Weights of a small rotation predictor: activation relu, 4100 steps.
Rows from block 5 of a small rotation predictor, named by matrix and row number. Rows with one number belong to one channel. Each number is 500 + 50 x the weight over its row's rms, rounded and kept within 0 to 999. All counts start at 0. Numbers have three digits each. After the name is the row's rms in percent of the matrix's.
Before each channel's rows are labels from the 100 images, of 14848, where the channel reaches its highest value: "colour at peak" is the nearest of a few named colours to the mean colour under the peak. Only what is clearly more common there than usual is listed. The data: photos with spoken descriptions (Open Images, Localized Narratives).
# convs0: first 3x3 conv (model.blocks.5.convs.0.weight, 144x144x3x3, each kernel summed), inputs 0-143
# convs1: second 3x3 conv (model.blocks.5.convs.1.weight, 144x144x3x3, transposed, each kernel summed), outputs 0-143

colour at peak: white
convs0.41 096:436558498500536537500516484511500522553483481470435485525497439549524540479585554531488427464499552498502563482533506472532425551589471480565557522478508474463589540534516479527506468525532449531398558457522517627459574491439519428551486452543457443500617512525573510455488630522660484535486490500482500500500509710500608574572536495465556511528525440607516526462513479441555503522522506559446456501536484511488494518500502603535416
convs1.41 100:524442527475447499453439478477580493610565401527483484504506473466529454457527453500495504534470450544517436457583454450453405470475500500465554352556491477571451491548462458454500464509452417605483518545545479523441555467478481478494456513537543558435500493518560455442472530415517500434523457513567454630470624440446501521614360488475547426384456428488498518472549435499517487439539544417514475532479487548472469524474509470448549

colour at peak: cyan; white
convs0.77 099:487500454442518530500449546538537581451571500431560379498565518566433553525632506500468552582503507500566505590508454571518472500428564463398513462528500482472547434437467457562527519542545519542612459539401443546501477524487615484593500450460497539559464500453556476460541499492457493519474579446458405495493495467588406552498600458541588492398521462549561503533523500500530466562472536595500514477490498478467483535463410466562509
convs1.77 084:426494537476451415509517426468570466485608435478394528471501500457477569488418480500512570488457521498532498500558474526474512521516470547595536568622568517527529469488435525479500500457556516509614594529533436500465500482546500363477500488585554457512480500502506522568554500514526500431500544566457549430459359471542447604446553447516568434501579597454533467512437449485533500501498493605552371535468430530522526458538466497500500

colour at peak: pink
convs0.30 100:500484531485560523601523493548500558514522476518610488536449579422456472506575447602525464461500468473482503447496512511500590475500687495480517407362432430495501585535506506419450451475552466500562444537496566423553530436516468547491509471491488467540459469505491423463515559484406481403572545513489525540631508537487500496530436524513536522569485474511491470515550466500403508514500501386541464547483500600456478508492480447458616
convs1.30 096:466466523423611493477566501500414387559439434447527471547563470494500546464456566501555495477500632470435528485527550493534561488520563436508470498570525486520537464500529455400531388535561459496513533535548514557419390620455609482499482491449427526486463452478388541534564505444419508557522586500520515478601519470466539576536538442476427493519538474506471482527570514460536541532434556500406481454518522560483505544513520563476579

colour at peak: pink
convs0.70 098:500536436524616466544456640488532466387547560601591530480540508492526465403430466528524508545462480509503470573415478495539410499529525459453485423508465525470525538494555483451419551487500406508513481530463525500582441504438451495433416408500530471485501509686465529422534483509483475518560472430456466433512467512583465506506427583540562500419518470558601537464508494500477452504441481438493486477477515419505534451470496440487565
convs1.70 102:433496487432673492522448517491493479475494465479487569478454383396514374409476529442404500571513417500457491481477529512614557536486535464535482434445488521620495500510509479528571520478475439470580519449409485513481514550487455430489488532477556393478492401500500521468509454528569501544527514463564541449641483559481435449499434495527506535466551425502541527470517545531451543513573508598602551464516444501483552500500465504513500

colour at peak: pink
convs0.84 103:514457521500493509519487472474513510455485500438527469450449503384592556453500449461434556556458500460459500586519500486551460451519530491558499550446447468482494462476535499517468508507488516547475500414419482465480531511525501566488505477498461528366415442524449436476410530563657451531561420500488495500580515581514433537515374500526479438552500521432479447435435500437493501489368578435563576628573494448448500403521461560482540
convs1.84 097:531440513462487442540438398500484464444464587472488578451500564611557538505567500510476561509492539553515416375506610559582556442452640525516476551469422476463517495553499407503451482444444540536514439581508500516515479468564428577476501503500518516451454490643481503488466504511542544547490464566606500429527460470504595533559478448528581440495536539500417523432489447528444403457475500450515468533515446491460472485539542478451464

colour at peak: pink
convs0.125 094:490492581558620478520467462517462492429511395532580415518452482480512450482526431501466451454535514570425500450473475445461593456482618495477493344585458519452500530554518578454520447515447466537578476505403470500463579461489500500505461509510479536459415467448512522470500485419562463497527503483483464510463400505580549496455553615468517514554525424500429447532476637443508428487511463500496539484511476456505644482564496524519551
convs1.125 108:542479578463598427529504409552480534481609523465537473545477451466399450469549509534574475485521502500419541469448481504480605501394473465548444551506412426468484470453486510472500466508527529401469501526363547510436493547523592533522555492578461441523466530549482473552493500475479427568512628541466483500670450490515444516450507424471503465581528574552493524477565511442483531606543500466456460479500489435520539487475507540538582

colour at peak: white
convs0.111 099:488484511518464593515557384506500586453426578531496380483422522504535563433487552482597547474536432502481515387442555444537469447431479496536500580578424503495528500509471462517572538547427465474464497472591532475490513497466603524502528533545430465484500500530438500586451512465573518420448511619477556451505444494497472583537626569500434505477428546499400500482469494593526451510438548482429488508499491472453503494453521598545547
convs1.111 091:569548482509534495503487478573554513507524499537455538452510501499537602487451540521481501469495466537504462496540490428549500426485559443450495502411596562603525593378610549505503477499524528463558524597489523406547504526541383427430488578492477505500628494458513458526488524510469432513546519601470540469398574580550470543607605459477467520518551527413526531472502489581569494405510496531527571494500517571478498472500484403528464

colour at peak: cyan; white
convs0.143 091:459468388522500607555509423526660521597559476485533544478500500484433543481490494503561446491439573484643443477483456475509489463591472573500544484512477484489588446510482500535541437500511411448483585536469499582444488536611498520529469466466562532572466523495393407543519602475567521474518525494471562490481635469458510478535481411458470512500565500478497500484416451575440547479532521545458570475532444444503526430458502526513500
convs1.143 086:551486547492436521489374479451587436525521463473453455588528431506559417464561515533475477408491596493500554503488454534432502522528571500500539530538416500522577460548481615500506510553511451502386432464535470464497501470552501471500465573595587454579504632510523476524524497495514531446536492500389475525530516636481429570457450486470527478487503382502481467555483500439440442547455500479485399500399500541453479486530462595534480

colour at peak: pink
convs0.80 102:463468510493569514577596446514472564507450480536514520482445433558527446528503446538603580406529427495512500442514473589550474475578625436491483495524495511559471397547500558486440563638453446542512525489461495422578512500433521446478521490383461551485471489492515388507520475416544459421511484496517436551567431511534460436490483470493456510456500422475464480518444446479500464502502515388508514472518448517430500454505437429451644
convs1.80 099:522477467535628555474572466493488566512542574529537425486524504527439538505479529486400521502516460530508432512403365516496506468467589498515492460517509557568524532528544530467513622437561547486569478434539484468500427480550500445524396528555512479441500507517454511657545431449471477503419450603580537421618503502557521568418526442492472581533461496517520553477447512498512594484500488505523415523495518535517527528524457601453560

colour at peak: white
convs0.107 098:478536580404549547500527500423510541501517448479512466527412597500480437513478512500460538427515500528575543502536449451394524576431494477529440475549513566448531541449499479479421473439454500452497504565445481436435535524532481550569487510422437439529493500605538470472534446530577448470417462447435535559516584482446486500495500456530520469520464475422532563435348487515609412439485564513464524527494452471500548556409534395618500
convs1.107 082:538517407477512450461607432439497543480508505531475439550488497468487477495446552545500493553524491536630475504472559511557515505440452520458501489554411568501539507499503527515484481440322441500545514496461478508545570538524582580470405454446491404480493506571469524557424488450566438468476404461526543500550542464491560563554458497449587537425500463499551492496556466462500499550564488500622604608556529482598554485469549430545464

colour at peak: white
convs0.74 100:458532469471584521453465493547508466522539498477540535580535464498557500545549465507481418454505500576465479513446467487501444514403518486517524544453489569519452551478466379487537507503563418477535620619538467455354488445545466465476462443445441402511580484551496500429561510461513513443546520437460559500547517527500613583537477483506573559591588585535538466407518528435524539593543448440455557500420434545526500487445447505497534
convs1.74 092:435465613494489459416570491621434482560501455537527501511540497486490563429553465557567508517453471504522520542497564459500497489561516405519502552517472530388591583525554467389538413552500489579575550523547555500515543535498433435448481500522525512500446404464425507380531568491482508510458455515531532428422497517612567555569451495514531603543512556442577495582555524476497450504460434450505530472500588573502511447500493475517561

colour at peak: cyan; white
convs0.101 092:455531499493471549523452531497471565432584500519569487510500587485464535460535425604464569486437513405511447385489500500448500371467501488539503465468437517431509477455500530506456603565642481472488575437455437569447443491405543525474510511456575440502558491498505454447434501487500538476488453513513555454474515470552451454500578398492565409411580445438450463474438458453466514454550494562481453486562408522416464468477446483562521
convs1.101 098:448533512441561469550516555474562461523551462501534503596530550524453532424518500483500528520533501487498429485489551528487540510588533415507490568470562540507599508556538482473424570590398468477551467607510476538536476352407467438553509394546510515563457602522508501621501549514536519473519495527407567482594540481367488537501605506434523452551462424558528485500565584580516526502475536500539534460553512429466496489472474467500500

colour at peak: white
convs0.137 096:435539524457612552490472436460539574483429469500550497485493578421534433486519524548477556503510461557545619468400437528517504538515572525467485484432428572436585446532555528483637500467486452509583482506568444495528535541473584538486502416506417516481469489580546538502527538472482481589518448467545435500496480438410526427601576452438512472548494476513532406443458461529550498445534486517601464531429622500524484509436516478553504
convs1.137 103:592482525516559514596486542556484389553517391537476522482470482462478450487484528576486500509550438506546432477501502595533535490500451500535490457500564488613426498530573489503500518473520489483497470411505500521471492541553469416500514453536626529376500559571500499467458487535500483541477468532558605571506521439507553525554504514533379533552497463521580509493500448581480517451385641517466509481526553420510524678525472516450500

colour at peak: pink
convs0.33 110:577468468488556499537570481503507469357482484524490551566483482500455514480522551648428581487548489500509443514504525469465475450509465511405431594423483468420500523508524467547489418392472569452517500440532435529464534478480384540507622492501624490530551457492465543483502513442524514398447493469509544540454429453481507530452527537536488503499593526394516412460553506477485465591458493559519613560469538465462501510499489400438538
convs1.33 115:530500506469551466491401500495559471512580535426588474500542454489489522450518473467367500386590505495495562510547525518387477356498465464664476571480376509540566597602533458566500424552522490491426537485544509482477491491396471485493569500469535474522445591500500570568495465490516432477525547503514558512466506451553536507479470543500489514533517550477488460532456500500537476538526514432486565505445600572506438546534461443515585

colour at peak: pink
convs0.141 103:515384553445518454508446443417506441474470521439565512530430491525620536522542554500465509521461480544571492541468504500502450469481431507457482477634444516416465446541532488632488512549461547464443557446431484493492537480533590501584589610509500474544560548498500498492514517596461479530485482497549417481490530458458500506526555486404427473533534473531508427516434448535599448491441497372622501514469443452477465567526523552472408
convs1.141 091:540526484528413587520460363495522490623569500484513533519608525463426496604541564551395500467364479542483488500533540500474447512518439580474538463467609514546500398560512500440529542458500521546500540490504432437478511540495487455535454513534524460500432521481550566494470382500458445500584535475507475542481462554454500511593455452424479530530471480558534428520496423587484483545532549554500381494551482507484539513500500397584442

colour at peak: pink
convs0.127 113:574605471484444465448477595530452537413506491468467561508510514518488414527603430545443462449464495471486574460500512536482476565453492455332466496457495534505437427511472481499481494466464544435438549486500443538444548477538519543448477478571609484476460506493651544467485476442500450468462500466477492432606491455452481505435486529559450479500515521500507470577477440526510526451449634522479489635479551448535565514524364506451496
convs1.127 105:520433500539492547523514520506486518542508599446453467563390515470498454479573449433467457421447567550514467547464481492434429516459450477511501528513486467500579483519449469511512509389552525487481522584438474479405405451471461538382540492520565569553473489492553435535500454427491492440525395481445514367473556475482472500566540493409562489473505491375415542479553571417437465556518487498471438612469446544521504544419461441500442

colour at peak: grey
convs0.25 093:535461566570450456464533392500489524492514468572556466536520599549486492454480567485500450516551434490529577500542511501508500474477623518502500444451470539531509408448486530589463461518490532509486568512506477477532539495460376458515506451516434485403520489513463545524490527485527477477536621648477443552500436461396466509438549476487514571443504479441487433523392530432610500428573481488418460545419432545522477583462601531462437
convs1.25 090:462503566485571531482470538438450545496512482508372430485425528473485439536480568413500512437458500419537499444480536478533545456535516555539570461468473500485504473542502459463540569502567520457518575475449500521500440504470671569496533530513488472617420475477479510622502488463524443566435606477496546574557511509536540585512541475524526500521522450631483566546420481617577500476550499472458606541532571549484509520559494478475589