{"arch": "wide_resnet", "model": "rotation predictor", "dataset": "photos with spoken descriptions (Open Images, Localized Narratives)", "train_examples": 101725, "image_size": 48, "crop_scale_min": 0.5, "horizontal_flip": true, "norm": "batchnorm", "activation": "relu", "channel_attention": "eca", "depths": [2, 4, 2], "kernel_size": 3, "stem": "deep", "avg_pool_shortcut": false, "widths": [96, 144, 208], "init": "trunc_normal_002", "residual_init": "scaled_by_depth", "optimizer": "soap", "beta2": 0.99, "lr": 0.0023, "beta1": 0.95, "shampoo_beta": 0.95, "eps": 1e-08, "precondition_frequency": 25, "max_precond_dim": 512, "merge_dims": false, "one_sided": false, "adamw_lr_other_params": 0.0028, "magnitude_pruning": 0.7, "steps": 4100, "batch_size": 256, "epochs": 10.3, "lr_schedule": "cosine", "final_lr_fraction": 0.01, "warmup_steps": 200, "weight_decay": 0.2, "adamw_weight_decay_other_params": 0.01}
Rows from block 3 of a small rotation predictor, named by matrix and row number. Rows with one number belong to one channel. Each number is 500 + 50 x the weight over its row's rms, rounded and kept within 0 to 999. All counts start at 0. Numbers have three digits each.
Before each channel's rows are labels from the 100 images, of 14848, where the channel reaches its highest value: "strongest on" is what is common among them; "patch colour" is the nearest of a few named colours to the mean colour under the peak. Only what is clearly more common there than usual is listed. The data: photos with spoken descriptions (Open Images, Localized Narratives).
# convs0: first 3x3 conv (model.blocks.3.convs.0.weight, 144x144x3x3, each kernel summed), inputs 0-143
# convs1: second 3x3 conv (model.blocks.3.convs.1.weight, 144x144x3x3, transposed, each kernel summed), outputs 0-143

strongest on: text has "wall"
patch colour: pink
convs0.98:454500538454500555536502485506470593528403616487537521516489585488512534464518500489377491520425570422495500500465478374572468628490524534523496483489529432500490533514489479599550345575484491552468515423556499469541487448555517535493524559475512520500485491476447564488530414449569520524416573524452436525491414632544484503582478510552483537458494496488414579516484532454497552469500505447537537461497660476538539512523440520507554
convs1.98:475500571466500451516518489538495455451486447538464394506534555503512552538483553423500451450501535608535684546500446557525517588548339500471532440515507506440476478550468429519508465506560490581500456488500614518517589513512453530506403484516447508447582545500542505489480569474516588432455464478446528427541500492495523488547525449443548453526532500495612491481482476518628407430500490570579477594487422508548512560476489472514485

strongest on: text has "holding"; text has "man"
patch colour: pink
convs0.132:480505483500494443484635551439415500500454572490493516469537506504551538421408545505532491537486479649480488469541465499500610500500524467555496513504514543502433609434568466465487532530485537411496474539521475535484531385510496480503483593532452481500500446596544576399541487461620525493500582565393431398555468447489333505482493507528502543531522500526463553444528513501535523498554535483422517477546486462483610469503491447473435
convs1.132:440490524431554491456474431477522474500560474456476521555422529489506531318457500420600500517485509540512517409570466523452558530515546564476587491475518512480464493517558444440512497448529454547506456529489457654511520460514486501531427508492494458497581545455492571438442490464413503437562447408497477510520528422449575510488522629533451496520510487498460423500455639572461508440555427479500440521593506503475615500458472500434491

strongest on: text has "sky"; text has "trees"; text has "plants"
patch colour: cyan; white
convs0.127:478538509450436643487387571464547456485458459422500475537472462371558478434479492495499483470482548454486524508469560530470442438500473457431392526506504486474493477500485528450462528501586417515388451463507489456453535485538504474463505543525452519378402475518545478542456482527387515382379562530500508451524539544511467432549525431571473489467515435430529527529549450462420500498501572527567451502495509382466572503398471492530499
convs1.127:525471593531480403463499513527560510551571598543574526423456454504549459500568489438544511558474523587505523460455536510610531500492496523482512593566584548444564590538461522503504481451480546536457420565523466478538482548486479504460531517511550549525477614490538513523454483607464621364469384460510564468558575495615512480500540483463473568565473531485568484517518506517500532431517490456578462530470479530476596610486566461500512

strongest on: text has "wall"
patch colour: pink
convs0.131:556504503501443533481465473514494507425519523457470506486481701458468520547514482469487500547494581488510529442458514522556452518428498532544415433545470596413448535382514405531462531514522443462549568460500446463557478464469462627388473553517714548478526455478468446455514476504532485526511458465534485549534513457505438521467531516499538538580504418503469360498438506581485502450498489473465524580500549527482518500515502506525455
convs1.131:607480500459483449500636489489482499558475478507449451456506538428491562374551420442561464463500554440560484445567524487457477500561502557597552438488477415422474518443512457516399483515463474424559493477409529457490576510472465540463515596499431485513487552454433505500546518458484485403552476431562500538480477506576485524500500495526486563517523520500425422468590467479537394467602427518533553505426456465376540437519493520415481

strongest on: text has "wearing"
patch colour: pink
convs0.24:475533450450454500446522438451500443478544435487483481560464514559578494513413444607565573500543429620569496465423500524503554461487593500414500464507522491436385512456514545407462515539537600504559404490570364529541571500513490474475450518414512542500582436540609519503592537500474427497504492534454378454489500458540542559407447540500470517499514479523525444539490510476478489537480549518513506524546540402453538454434509499572493
convs1.24:470461458494541507523513444448500417514565520450583480514448476486474454490491571569631414480514495442535436454540533630489474549502586478518538500478511614513498502593504526474455526501462504462495428464549465482478476453391597471557519492409355576539501420458670518484476489535511483414420469462562519518578450564462487488471449547517455558526576513423414514513484557466520525504472489485403484477527505534523551561497500519487448

strongest on: text has "wearing"
patch colour: pink
convs0.64:546584498463511510490429477530589522493487474347595500482493455404622519480532463550503439576434422482466469429533486531561433436527513458507516516544479568488491461541539469502493501509524531536508525453448427425500539491494492533548515442495468491447460500680472499525486533611505548486473516555494510633515452392527412449474428558574544456489500461513489456541460527636507474472500543496522525470477500500483483515522537466493658
convs1.64:558499494498460379492493483590529474490486497477565536488405478503530489507425440560373538581443453526582462456450456444532505481573566503521483480518561583453511468602465523532443517460496475409546491475560529465490522606567480551535524419483546482499492554500491538522475453532476535487469405504533529513546458563521573402532476423464534557395455517450492464539465589560498434495504500512506715493437470450436534455478499464485537